A small CTC audio transcriber, trained from scratch.
Model: 4.48M parameters, norm layernorm, activation star_relu, layers 12, width 192.
Training: adamw at rate 0.0023, 10100 steps.
Data: trained on short read English sentences (LibriTTS-R), 26041 training examples, 148.9 epochs.
Rows from block 7 of a small CTC audio transcriber, named by matrix and row number. Rows with one number belong to one neuron. Each number is 500 + 40 x the weight over its row's rms, rounded and kept within 0 to 999. All counts start at 0. Numbers have three digits each.
After each neuron's rows are labels from the 100 clips, of 14848, where the neuron reaches its highest value: "responds to" is what is common among them. Only what is clearly more common there than usual is listed. The data: short read English sentences (LibriTTS-R). In brackets: how many of the 100, against the usual share in percent.
# fc1: MLP up (model.blocks.7.mlp.fc1.weight, 576x192), inputs 0-38
# fc2: MLP down (model.blocks.7.mlp.fc2.weight, 192x576, transposed), outputs 0-38

fc1.69:508507506455497542588523474515564515490542508449565506538491490521539538535543544510569470496461435530481572518416499
fc2.69:503526451549498454513459407523574513510536502537516454510483599533529532554486478443552482445494538520464504584456412
responds to: the word "people" (56 vs 0.4)

fc1.467:471499552496446521542480515534452442568454553449522529494499438518532562479529493446490501517524486547476476517567503
fc2.467:518437536538483509506456463484493486463443523501481457529470490590461523468533523429505490482542552422406493483451473
responds to: text has "even" (40 vs 0.4)

fc1.558:571495505479470527518503484533472454506484487490468511541510488456525489405454440488568505579472512483460501533523486
fc2.558:505519554497561511455506461495465522481450490588503435493434543514475520578415524454425488519532509458415563498417546
responds to: the word "again" (92 vs 1)

fc1.113:445554430502510571514454534455534446480533499453464577488518434466535537542499502461415468487448485510461490452469481
fc2.113:487529371488441484481431502583486476544475494506527594512520453528533530457509514476465438499475425465529485450446488
responds to: the word "no" (54 vs 3.4); the word "so" (32 vs 2.6)

fc1.195:486578466465484491501512547473442573512508420540499421568528510534460529425581469501435498498526425505521516506499487
fc2.195:530522499505444471475448530548482495443537548542561461469417482464488457521447509507512527526523503484530499489499493
responds to: the word "you" (33 vs 14.8)

fc1.362:503531542493442548524534469521509476457500553473468540507488454501472495494544477453475622528489515516493437452552463
fc2.362:502535452535540496520460470463536418477500521484459533476432464524519517527482515439435521580443487527571524487530420
responds to: the word "how" (78 vs 2.2); the word "you" (34 vs 14.8)

fc1.449:582503490462536474525503490517426502573541498450461522560498457618513532504452491468555505535447432449462431510532513
fc2.449:495451532513485478463527512500553456579472550453470542525472496546546441492454651455480556517510462514500437509540464
responds to: the word "make" (49 vs 0.7); the word "take" (39 vs 0.9); the word "a" (29 vs 11.7)

fc1.477:552451518545421464558542502514519552501545507519512467546446523536434560451545540461520541511574478444442523556503431
fc2.477:411520532449431484469441507520409536495489441567521515544450570481438441462504471516438455479472423497532498532505574
responds to: voice: male (77 vs 45.9)

fc1.260:559444452545448551549472517454472465451519471478540538544435461472445532451504520531586525597494469466550532548488542
fc2.260:548548488459546494465552493523491553484485469410567476494532453460467502496535431568416515482521499529509525595421517
responds to: the word "you" (84 vs 14.8); the word "i" (38 vs 18.2)

fc1.415:552390554460447562568512482454511472556612485503485530493514513469502502432507498496544538597471483438547427550561483
fc2.415:538464505481439472561527468527511516520508571545515553557521498516466570461488505524454533518510460463450573604483467
responds to: the word "she" (32 vs 5.6)

fc1.116:471529428501532478478475502489441555527515497481445446437537484532458494438498392560503482586487497467486502499532515
fc2.116:474520499517458583469466538495603501506527548514500498507396525532432514487500553475444520519489510479529540511554473
responds to: the word "i" (53 vs 18.2); the word "my" (43 vs 4.1); text has "myself" (29 vs 0.3)

fc1.55:476555540492474483512503467546424527563523531552502554542475510488501498409485519411499526435514499469529531501490439
fc2.55:522448459551495483543544489511510454555494447472481523560501518441462421433525474441494455502479480528522591522487455
responds to: the word "go" (46 vs 1.8); the word "to" (38 vs 14.5); the word "going" (33 vs 0.7)

fc1.145:472427485486431542601509543504531523508562446486441479500437516472532430487463501550526474531455539520464468459471530
fc2.145:442492450463462458421437512516544473536535494483497442527384491566482470448443531532426541479550586535532528469500522
responds to: the word "for" (37 vs 4.5); the word "sir" (29 vs 1)

fc1.553:515470516511440460527574486483525496469525481472493441499488479432566549457543451467560470510418488512494478416599529
fc2.553:533466501476480457532453413515568533523540505477559559500451550502400494531502478465394488432493530497504531426446489
responds to: text has "remember" (27 vs 0.2); the word "very" (25 vs 1.7)

fc1.515:469504448451443529460462490424444487540567542560525525525540559542512578460497534502534454537489429509562477442500566
fc2.515:509467492530467487440523508531528496451476528579495424541467463452539506532556476527577476474492460521475557447527442
responds to: the word "how" (30 vs 2.2)

fc1.207:468458479457460507551565576489512485556465517514501495536539437514469464536496456484509488508552511451498428541468433
fc2.207:487554476536441475419519582531486504503470487514463538502495494523481504486567516415478514541505478489498443410489562
responds to: the word "him" (36 vs 3.9); the word "in" (25 vs 6.5)

fc1.105:524548476480565500505489480479472488449551407540515477571491513594516502505447516502463552494503497456505532418470473
fc2.105:567535504520473488443517537554495593457523478508613507516431552497487481513479511559496483434485446468519517467568461
responds to: the word "about" (96 vs 1.6)

fc1.4:492570535488508508472518562545488464488431486495539505502531438503561494475407507556500530485552518472455511456561563
fc2.4:528530519469521486475525518532432495504534512438552515526475442477542443505456497523492517532454491454481550475540469
responds to: the word "of" (83 vs 9.7); the word "think" (30 vs 1.7)

fc1.497:465472466543505465533572510488404474463554500471493487493458447482531490515509455538508463502490455437470524507448544
fc2.497:495510543515522533440451578514530523451489502491497529524433481619430551486479501481462476521584500497540611471536512
responds to: the word "and" (67 vs 10)

fc1.147:449487505518433491514518526563479492525528513495531439542506499590411586445481466489458536539526510475488444459502576
fc2.147:460549424533484496437541539500556487508507495472487513529453463471533459410570530581479467484473530559496484508540479
responds to: the word "replied" (35 vs 0.8)

fc1.406:532466523594514519440492457471512509573461514505528510445527498445495452502458493442550521493519527485523502515470440
fc2.406:520498497432505452443534539497511507517444496470569522542495462482509567492529505531504512571534463506458510437630503
responds to: the word "replied" (39 vs 0.8)

fc1.495:516538451426486547436518499575421531483540502458432525538508501558482488465480507463461509494479465494474508387559487
fc2.495:491458547553539511533521427495510444541524505503445467466461457462514468460505517563513474514491531425561472497522535
responds to: the word "not" (68 vs 6.3); the word "i" (48 vs 18.2); text has "cannot" (32 vs 0.4); the word "do" (28 vs 4.1)

fc1.500:500546449496529561476517485476536497521406519495497589403447467502584549512518429527459499529494510551460483447562405
fc2.500:482457495517485482493470496524498494486528447545487464604509515580457570487495518531594523568499457515552462563543450
responds to: the word "not" (35 vs 6.3)

fc1.437:568532488434412525484509492530385536465508491496432506516499531588542449497500497549507473603529444491525425490566527
fc2.437:521419446573451510523551436573476406528534522464461532509439517497493467498564519476503481516509522433530523457503597
responds to: the word "you" (43 vs 14.8); the word "have" (29 vs 4); the word "how" (27 vs 2.2)

fc1.305:443556514524493484483476490480436505462495502512422446529551472495473538510485533549445527476509489499459478441526536
fc2.305:560502509490485463465501458556415535474491523423489456480520504506487532492470547580531509502432505540573476505445522
responds to: the word "old" (42 vs 0.7)

fc1.193:506531507470499448490527517459523487499528460560500523557504497545515478472416449561452527543514499398544523516522467
fc2.193:459517564540529539509482502477521540472464517437492501503488497521539528453552493416580481417562490547516469459538531
responds to: the word "to" (33 vs 14.5)

fc1.498:476472508515489475539482549481491546427542499538417533469513523489573438438471484542435511597503549424513495439455577
fc2.498:498467467476471481486384521504529514516534497458437520465432512515540422527407522560458452501561549595539549535473384
responds to: the word "for" (48 vs 4.5)

fc1.91:537538432506462470520517446466419548502532522525501607552495527533489464433489444482478449484480554424502520475504500
fc2.91:501505450535489533469523464497504454508558473520460411494442478499526500521503442595405497494511454558586520532507484
responds to: the word "how" (39 vs 2.2)

fc1.229:646505436463478491512562418465520458495466494563515553508419537544467511507507504528449519544529510495518483515511467
fc2.229:492476572530533533458408554515452546497612452505517499480463541519526545441531514458575537505497504494455475449466619
responds to: the word "like" (65 vs 1.8); the word "it" (31 vs 13)

fc1.109:474443502467493518461518458462510513546469491457482580473471448481484507453413520440496556577487537458587470526529476
fc2.109:503445595474493444455422511426510623487514473548564489419493503431473527536477560473504471502536539544471523487559499
responds to: the word "could" (31 vs 1.5); the word "he" (27 vs 10.7)

fc1.265:446564451466458477493548528517423452560493515488520487542467453535538591476538456458468462629508466476457525498503498
fc2.265:445456528582473492441417510514468493467533495497539479511442514465466548524489488461570505498503565539418484502532465
responds to: the word "hand" (43 vs 0.4); the word "his" (25 vs 4)

fc1.395:507495500501435473469478542522434472483521544471445528574493500512490513497556468422489596528563495423451462534537448
fc2.395:541572447521551578521521481465472484524402535574512493443478515598523451536524491519481499480454427436549502471458443
responds to: the word "him" (99 vs 3.9)

fc1.557:549480494484498488570538541506468527530589535512538580437496523472538509418475456568481502558498447448429467516524470
fc2.557:482517533502548469517453505522599536523506593528555462439469494494436491434440480462454527471576579512560442425507404
responds to: voice: male (71 vs 45.9); the word "this" (53 vs 3.6)

fc1.253:566501485504472507527527482502437492518506567424499503491498541517503521514529475466510513498495526518548478489500491
fc2.253:597407541514483478500461503473461459556549556500442465476432567572581564531550533471503498524477573505472440527445532
responds to: the word "life" (49 vs 0.4); text has "wife" (36 vs 0.2)

fc1.463:473553533472530566489547535523504476548507490539446526524514507534536512441513536424493524496452454479453408445414456
fc2.463:457472592451548466490496460529541546525549476499505501477480513521467509521517511401501466520538488515438504476474437
responds to: the word "said" (100 vs 6.3); the word "he" (44 vs 10.7); the word "she" (25 vs 5.6)

fc1.327:571474484494514581492556417534526515531511497543462436505508523487572513487563455500447497507545527511466435451573422
fc2.327:464504502488582501503512593451546444518452552549547519444530423433487497451541480494574536487485449503526489483542502
responds to: the word "these" (37 vs 0.5)

fc1.400:548516525465473450525504546379496543515518426435487552506502481515535544514557514546500507516496479550490518510491486
fc2.400:506488414437480532492509492477521523438536531569514491491535443534491494541452513498489586553463538483497521442453492
responds to: the word "looked" (40 vs 0.8); the word "at" (26 vs 4)

fc1.560:524449458534426459509501569457517512543468554584485497538520473458570444561513464578484507548506469524432454472474483
fc2.560:539502529554451535433473528494515451526510524516556504436415500520494430448500486566443511512452593432484428527492497
responds to: the word "mr" (55 vs 1.2); the word "mrs" (28 vs 0.5)

fc1.271:503531499486548490428560470468472579461543469406498481449472468517513531498450518501467535489524441545529524495451545
fc2.271:507426513538512507560527484484471458503547366510472469481476469489474515517506485480478522423486565512479478412493473
responds to: the word "sure" (26 vs 0.6)

fc1.412:466518497444500513472450512505466479496563457466487467471458540528523490508448524484441529593489468508424502435499561
fc2.412:482496580455530556531563523500481496460502497523552548498447590510567546486512500479518479527445500549503456508553484
responds to: the word "are" (83 vs 3.5); the word "you" (70 vs 14.8)

fc1.419:495422445475516476522511433439497501492568478506459519443506519526480444467459477541460527469545527478463472449517455
fc2.419:502487474377461484491463577509549500461526527586503531545503534533451469565470600493540548501472429473490512469468457
responds to: the word "are" (42 vs 3.5); the word "were" (40 vs 2.2); the word "you" (37 vs 14.8)

fc1.276:467509478437488575536511477512496483529532576508477515497508556563474540451477496436480431522493511484401524507443505
fc2.276:519529466496496556509504429440524435473497524468508545501466551519480573568483540433508425469471588574451442456408471
responds to: the word "people" (34 vs 0.4)

fc1.361:539467438431492480438525510527430553501505487449471519548472457471533491505435499485542551527481489482509472440635449
fc2.361:433485528529545541422403556498548494456462483531508538527462447474530460474512520484487512521488559468494451413534465
responds to: the word "not" (98 vs 6.3); the word "did" (56 vs 2.4)

fc1.322:495444486417555451450485539583420495457516516481568542586479526520469508466406477516537515473556417397509496462568466
fc2.322:546518423510482531506446490584470533500492502519450520492402462489529498503465501536552517457551460510497492445472489
responds to: the word "you" (46 vs 14.8); the word "don't" (35 vs 2.3)

fc1.536:563556558523453507536535542522504557530491524473428499615476388566553561476524518497477504471521507465529522510562476
fc2.536:494506546420503518497497513444500562518406548547638476419509464489515522497483522491498528414492555639510438514487543
responds to: the word "looked" (49 vs 0.8); the word "at" (35 vs 4); the word "look" (32 vs 1)

fc1.393:491478488473433535558577474468490463572608498465461509568507467495524526503530426559516535498462482481502516489521507
fc2.393:555533398521531505504571556503533506537586571488568471531434433465540542525503532567508493537574533519460486510419515
responds to: text has "room" (39 vs 0.4)

fc1.358:508466499446454494553596477446438498450508509475466537472452481459512505485474484558429531509450431455529550512488497
fc2.358:521524542470526472532554537496567492550492575521524491496433486502488590437522551548474527448523464515529502514542427
responds to: the word "sure" (65 vs 0.6)

fc1.212:489511485536516522518560548509498497566494460467551567475491503550501572515493483468437567511505446418530524490504453
fc2.212:491486547565518454535483530477522497506550490467496506474379574479545522497454518420517498545518559531538492531512476
responds to: the word "looked" (48 vs 0.8); the word "at" (38 vs 4)

fc1.302:549505511428510509496409563510490577508550489510560511468509489491463501509511437532464518514440470495473456483509464
fc2.302:495420483504500463498536432480476499513484546465488520545565499476468503488415575505463508469531505482535530432504533
responds to: the word "i" (41 vs 18.2)

fc1.64:532537497500551516478600452417412513523521532561468539479476482487502462498424465517466453492546556511436508498492432
fc2.64:505507461499549449513467524538524503411538519538492422538535519496469477546457543497501494540487460508553467565466533
responds to: the word "you" (58 vs 14.8); the word "was" (25 vs 10)

fc1.464:566509437471492499464474448492482492452528512498451529430510571612497519527542471515499472492570453510481505466530491
fc2.464:435488500522502457448478524466525557467441571553557498551461464531453497552489466536535467555480555480533483487492460
responds to: the word "of" (51 vs 9.7); the word "course" (48 vs 0.6)

fc1.259:549497489508551524489474549463410553443541519458518592523480469542519557518491511470467554542482432493459439511503425
fc2.259:485546491507410507553534414472596484501539504512480472458551563481549474544448447478482492564512483543575539501509525
responds to: the word "i" (58 vs 18.2); the word "don't" (43 vs 2.3); the word "you" (36 vs 14.8)

fc1.144:474471444592471567439479482491505458501482507526482490573490489489509505493529482492475484541517498462504545457567520
fc2.144:496527541523527512530499454549579499468433536514477466581520535525503490519545545503471503433469496466519553571436444
responds to: the word "no" (36 vs 3.4); the word "know" (26 vs 2.4)

fc1.306:537455491519481456588453518579490518589489497429566611494524468436524480486509467526430465509483447509492501527470523
fc2.306:480511461490501512424474486554485495431487472509474475466504451528494467435502479523463505509522471497519556525504447
responds to: the word "no" (50 vs 3.4)

fc1.170:539481509452546563518421421497515494589565486504474501497487553508468471502517431518524512494456473537496512476525506
fc2.170:468501542426576574493496516452490514517570549441476447498403485544510510499479494512535477467508546524532512497439422
responds to: the word "away" (37 vs 0.7); the word "way" (26 vs 0.8)

fc1.470:494455500505491514525548544499507604526537430492515525485534470493537472494404418487525525531450513490464399462546520
fc2.470:557494506533524543513447459439509524478480473553450532450505493452528547494543531460519483500536603483446434523501441
responds to: the word "this" (62 vs 3.6)

fc1.254:586506511550456504516542476510470571497478517481458527502541468477454531473521484531513586532524489488545459542502473
fc2.254:482464485521502559517539487485449533453500531485510528482510541492526551429513467498420498440542487469486534544465488
responds to: the word "she" (97 vs 5.6)

fc1.466:510457548502436570483486583554444542486441537507432520435460495511478482516433489514481490547472481512514439532537502
fc2.466:476539471467494541487489538470469500515546556494528496526369547555509517483455472518491472546513501436477486515476475
responds to: the word "she" (55 vs 5.6)

fc1.347:556510540573543501546532553535493512501487546501515534496507469525589518518556486425491562490459478515443431471450455
fc2.347:487435511457490462484474520518468495498503547490547509464514556555481502549539461475479477471555526443491508574525613
responds to: the word "could" (37 vs 1.5)

fc1.169:495526518533415516561451448490493442518494501494498540489518538447476525524507566496497513515451470481514524541488471
fc2.169:433492489456529525534538425529579433479535412462542482489474459503523483487474513524545431489492523483548445474454505
responds to: the word "long" (46 vs 0.5)

fc1.469:552483498550435531460509498518496441432580569440417548457503458505475533467487528534503513516471546481479419499497555
fc2.469:571543482518470538470489507497518461480500492460438532489429525502498490448519492454455549503434553503556433538500458
responds to: the word "you" (93 vs 14.8)

fc1.371:486495577477467531503479520432497456507507477492496470554514511516496521534465448510511551519489505436455453482526503
fc2.371:460520532493492496433466446530476493539532544489470512493517506509467521534470487484487520521443456480479488527482444
responds to: the word "and" (91 vs 10)

fc1.432:474548494495510496447450505499541485474506554500520500493476528570438555403536525477458505510526494527561483492406580
fc2.432:497526506512450481495501531511475526568472509472493530492534530392542436498426413606505511456516507522488516532556425
responds to: the word "are" (25 vs 3.5)

fc1.196:523444518513494512527498514520515546505540470474521393524514504500518521465500398552556532441469405530510478526492525
fc2.196:503485536519518574471468488478489488544490488454480392478504490491537502537510575486436509478572503497440499471431455
responds to: the word "like" (33 vs 1.8)

fc1.132:471452488516531565476470491484504501518559494511457511581502482427485457451478465583507495481402456544489475507556528
fc2.132:497476428481550542493465447523503522569596553441481439511369478492474479471439501482534515470470497480532500555450538
responds to: the word "away" (48 vs 0.7)

fc1.46:517505521454461547536519519475451421515518445512460562549488530517524462477461478484546514541470438432492508526498498
fc2.46:467461540491534450457481431462461476522523461537514458554387517488499488479437494521433479468472501432486597581446589
responds to: the word "again" (71 vs 1)

fc1.191:468533532527529527510538559450468496452552488434428542513503530468518440481369486494565500515388473557549513511448541
fc2.191:463495461537497480475596529514520485528492469512472481525478514515433527516521505597492482436527482554436522515568428
responds to: the word "just" (25 vs 0.9)

fc1.62:559461439494488563450519537517418562506485558501426578492521559563448517479465473549468513557489460419546440525536452
fc2.62:592562471546533489435456509472523469482544531551538452509497537560497579480514543440460542463507561470569493519458477
responds to: the word "she" (91 vs 5.6); the word "was" (39 vs 10)

fc1.535:454521467506466492447503489475422507512523515530508544478504492479495458569480457533492512430476394552539476475528546
fc2.535:541506532550489390501414431460504500596528475540460520498438558394466478537515472551529520376444498548538432488521458
responds to: the word "mother" (39 vs 0.5); the word "other" (27 vs 0.7)

fc1.270:558556484534474528514489517507481534457502448454446498548507476538518560450508447496470485526570440478470440469528536
fc2.270:511540536516478443471521525560508489476452454428452497565462452589453513453550529552440450447520550495502503512539468
responds to: the word "quite" (44 vs 0.6)

fc1.392:486475552482544504583526572506489533542525524482504512481556469527490520481456513498579510522418510375455456527515534
fc2.392:602499499493530550518573486537518528534490486405522411493514430409523502508413508519535476567445491595517472494528483
responds to: the word "and" (27 vs 10)

fc1.79:453445529467510539551501505483465455468529500524476485418480520460519410450486493556450492590484554417406447446501529
fc2.79:451481469489480510460365513517509454511556553507460487553361506531484428481418500482500524523587570564551464451465459
responds to: the word "for" (80 vs 4.5)

fc1.129:541456470525568460556487451521434552516575552490517565519466528555512477497444486519477479490460484512556528542505521
fc2.129:511449492507487492481517417531582531480516477454458464518443530535441520525455450538499499418591437520493545455527514
responds to: the word "well" (81 vs 1.7)

fc1.427:529569513501464460466494464444493475470540522548477507541490509555492514478563446424535495497493521525546482467561540
fc2.427:506472487514538541505539478458495492517562461460519434488442517542471504513498500558512527509476575546534539538428431
responds to: the word "about" (51 vs 1.6); the word "it" (35 vs 13)

fc1.179:528477515529491516506511501486419476467480467440467532485509452515452485459582460454477449609563489439471488504561545
fc2.179:384514484475579520541576480461512498499430522527556469447496440476489529514512444509480538513522499544513471478519512
responds to: the word "to" (87 vs 14.5); the word "be" (72 vs 4.6)

fc1.107:515452448482523513482502494506455499494504516448553482478465446490459536504522462498520477539484501418563492513527510
fc2.107:487436510462523521535497497459476455471486533507535469478416476438406480402458487568439530490467496427548488549499509
responds to: the word "it" (53 vs 13); the word "was" (28 vs 10); the word "him" (25 vs 3.9)

fc1.81:482552430446524515453587476408500480527471462505502528440513477529484547533478501536452536552462452546466559505494484
fc2.81:505432444577409545493502536522514445521509544451504547557498547483515516563514554463447481559508570536525537473460493
responds to: the word "not" (98 vs 6.3)

fc1.421:573552501544506584473500445507530490482515465495514453540484419539507489461500512539481526506575529487487454508510486
fc2.421:405511497397423537523486487541577489456463575462465503477500485427448475580476482506515520555392452498515549524484540
responds to: the word "to" (68 vs 14.5); the word "do" (27 vs 4.1)

fc1.121:455493550453447431536597488412553522500532449504465479480490445494554481488502444484481461453482494451535468404532548
fc2.121:545456538493445474543453549496502511512523490463541488489533515490553499518514513495528523503508601472510463561502507
responds to: the word "go" (37 vs 1.8)

fc1.310:518514546554472481515476488496541454438485520453403506446492513501507460555522502531490444563535497503460515510544467
fc2.310:456513427453581462545504489432489510512501489466523585500486555572506502487493542558388524486481529450562488547485475
responds to: text has "left" (26 vs 0.3)

fc1.7:518470386463499476443517575546465498483450482545533536487462536504602528465487494520448541495451465499489459432503501
fc2.7:507495517436511373462473501490475504474486481539554478487444419480488452530513533450508491455510513438424527458575447
responds to: the word "was" (73 vs 10); the word "it" (34 vs 13); the word "he" (28 vs 10.7)

fc1.506:464518552474509497502525525516486541470549442492492480540543475528619531468500479404517510514484515517522436481531534
fc2.506:473467551496533495464491537513457527569478475519459513478516518511520420495569466488515498392487516475526456542533517
responds to: the word "go" (47 vs 1.8); the word "come" (28 vs 1.6)

fc1.190:448463534525499553486533446493542494506557485408476493516453521470552525402533425504499494557545473479527469547469544
fc2.190:587479474542544470518470532548516444484564440605527541525491486519552485552528461548426485515470457493469510423500444
responds to: the word "again" (57 vs 1)

fc1.493:559502488488462513520493465462455451534546518481431529578523483519449415490498510531459477522495489523532408505514443
fc2.493:568481479426503564474520511529527500451501529498542571502508492448470512489502525523461512484480505478576570530477490
responds to: the word "how" (62 vs 2.2)

fc1.349:456525418531557568466570474465466472468494493476535491479458493509536468568447528474528520513515549542485496443520494
fc2.349:528491495455462501486501622520542494594524504545475460547503452505483528496519467518492429441514481489550501508460494
responds to: the word "said" (39 vs 6.3); the word "he" (32 vs 10.7)

fc1.219:505493478423558486458556472506471495446463494561495523441515494478509497490455494529497485561526487473483473506582471
fc2.219:470593437610527526488509472468511514459509551476560470562486514545477509575543479567551486451475498486533502478542467
responds to: the word "it" (92 vs 13)

fc1.530:498498580445488520511496505480492485516501524501539445508519467534495486492426443528509592577547470448467509504546503
fc2.530:481456461531499428462510583498524423510450519535489475504472571491452422492490460482514579528479470495571483529531530
responds to: the word "of" (31 vs 9.7)

fc1.487:534478458479446475519482573461457477561496483478485576534448486472555561526556468519565544568482494443532485515577532
fc2.487:556516471486508581564561454511463486469510468515489484511458536562435482523551479485481538478453531453479467526505505
responds to: the word "him" (99 vs 3.9)

fc1.35:532431533444517492489507479556442538445566491523524566504459564508561520473517485412514501506436558523465432452487533
fc2.35:525511477460447435534519481509520494522464545475487546454461493444484474521462508520478513520482509488540474519530506
responds to: the word "you" (38 vs 14.8)

fc1.267:507491498539438467584516530497428503429558473474462522493454427501499498498475445532557538496485542453448475400425527
fc2.267:461494507530573461451493514526386520534499473494577521440471485540496531519482526481497485502484483420469467475531531
responds to: the word "i" (52 vs 18.2); the word "am" (34 vs 1.5)

fc1.424:498440484491387519497547523502511481534483483501499460587513498542482465461465481456493491484475527479542475443470523
fc2.424:512533475537498513443542576497508406460465447530555558553549501527552515473562539505498502430473566426521458444448539
responds to: the word "that" (38 vs 6.7)

fc1.383:515520490470427499499508522545522533537460513527571422521516556539519450466544517431461502563486477528508457501534484
fc2.383:510498488537427504510480507583516478440524416483530563486467529491504550447604511461523533517447506530519521487563511
responds to: the word "that" (32 vs 6.7)

fc1.339:576527514537523483506541479444483535510474495505535528489511518542452542401472541484573543458461469466486471511486540
fc2.339:490503447493529459507478471491484519494455554530441551489537491563512515483471461486518465503548533551577548442522499
responds to: the word "told" (33 vs 0.5)

fc1.389:525588491520529493523516515482513523498488507541545512495546503461515498518516465480472457533459483464558450543481450
fc2.389:491415435540489545432461520448486508403521514440469457465480505600529458479520573513512491540501564544518477449444474
responds to: the word "i" (42 vs 18.2)

fc1.2:511445490479442547536442464533508572515518576519453479478459538505479554531495493531467534528470516380457494521449495
fc2.2:495621529505486505461527515477561457504426507538482509555464452477514513467548451451462495463494508514557538559553454
responds to: the word "for" (55 vs 4.5); the word "a" (29 vs 11.7)

fc1.68:493547435521508483424526496496526500458491454510547543493486493543501457479467496472433499531512501539492473473622454
fc2.68:510423531527471516509442464513523508457510509499544491458463497542481485526563473487494497472477537499513460527491514
responds to: the word "not" (57 vs 6.3); the word "that" (34 vs 6.7)

fc1.27:475483526479505480509512522521437499530596493467465491442459543526500452558441487528458477448435490457506499487446551
fc2.27:506535497501484480453492498532457458504441510526528436550477522530500492497520530431566515487520576488470486532594485
responds to: the word "sure" (39 vs 0.6)

fc1.509:453514482478552563475505517510494492509538512504541577455529541539476545508549529475534483479448529507449469463500490
fc2.509:519472421507447529544453558581475441495483437552512448498502550547505528536469471500428452560528448449538521508498461
responds to: the word "said" (29 vs 6.3)

fc1.354:501530510506493435499437470552483553474472465487527469501509499479530566526584477488504479545492444499466486486503501
fc2.354:508504466466506490477504583593487368505493487556510540528521576543508481424429587523438448430481504415500470528417524
responds to: the word "to" (40 vs 14.5)

fc1.136:553508500592466547488543512489396532465464436509436445571497474498509550446490453562419554553564501500520526515560489
fc2.136:448491518525509501496482536496486477505516525512595519464514495510490457450455550473567511455458433593499447554486535
responds to: the word "was" (25 vs 10)

fc1.280:534559504557477550467505472542493584534534466476539460492467543460518475509510492513532473525548471548510516494499555
fc2.280:546545454478459429486530541555561470492546564517515553494484480517518521440499491464459517481460548466493459540542502
responds to: the word "was" (27 vs 10); the word "still" (25 vs 0.6)

fc1.293:530515477468484453533482528500425541442557489506518566591488474518533464558461488576517507495444451443478500553474483
fc2.293:465512444478530495457481505518562536484485487469515531444517474535492560475473492467423483456470573519460516462432440
responds to: the word "it's" (42 vs 1.2)

fc1.74:528531525561525523545572562459572533485471420517526446464529463435483479441408473560428516564424491475486551527456561
fc2.74:532416515535396465525453542517460532447483495487457610477492535573463471511415550551460531511531494488473538450463442
responds to: the word "mr" (63 vs 1.2)

fc1.47:492529536447476586513505537582500512523562467485468507504516530517577542442474495463516520515437447485463434493445472
fc2.47:536469547514512467489468520527543535544551506513534481472454483492484483449502538424535439487470506500418425519460433
responds to: the word "said" (91 vs 6.3)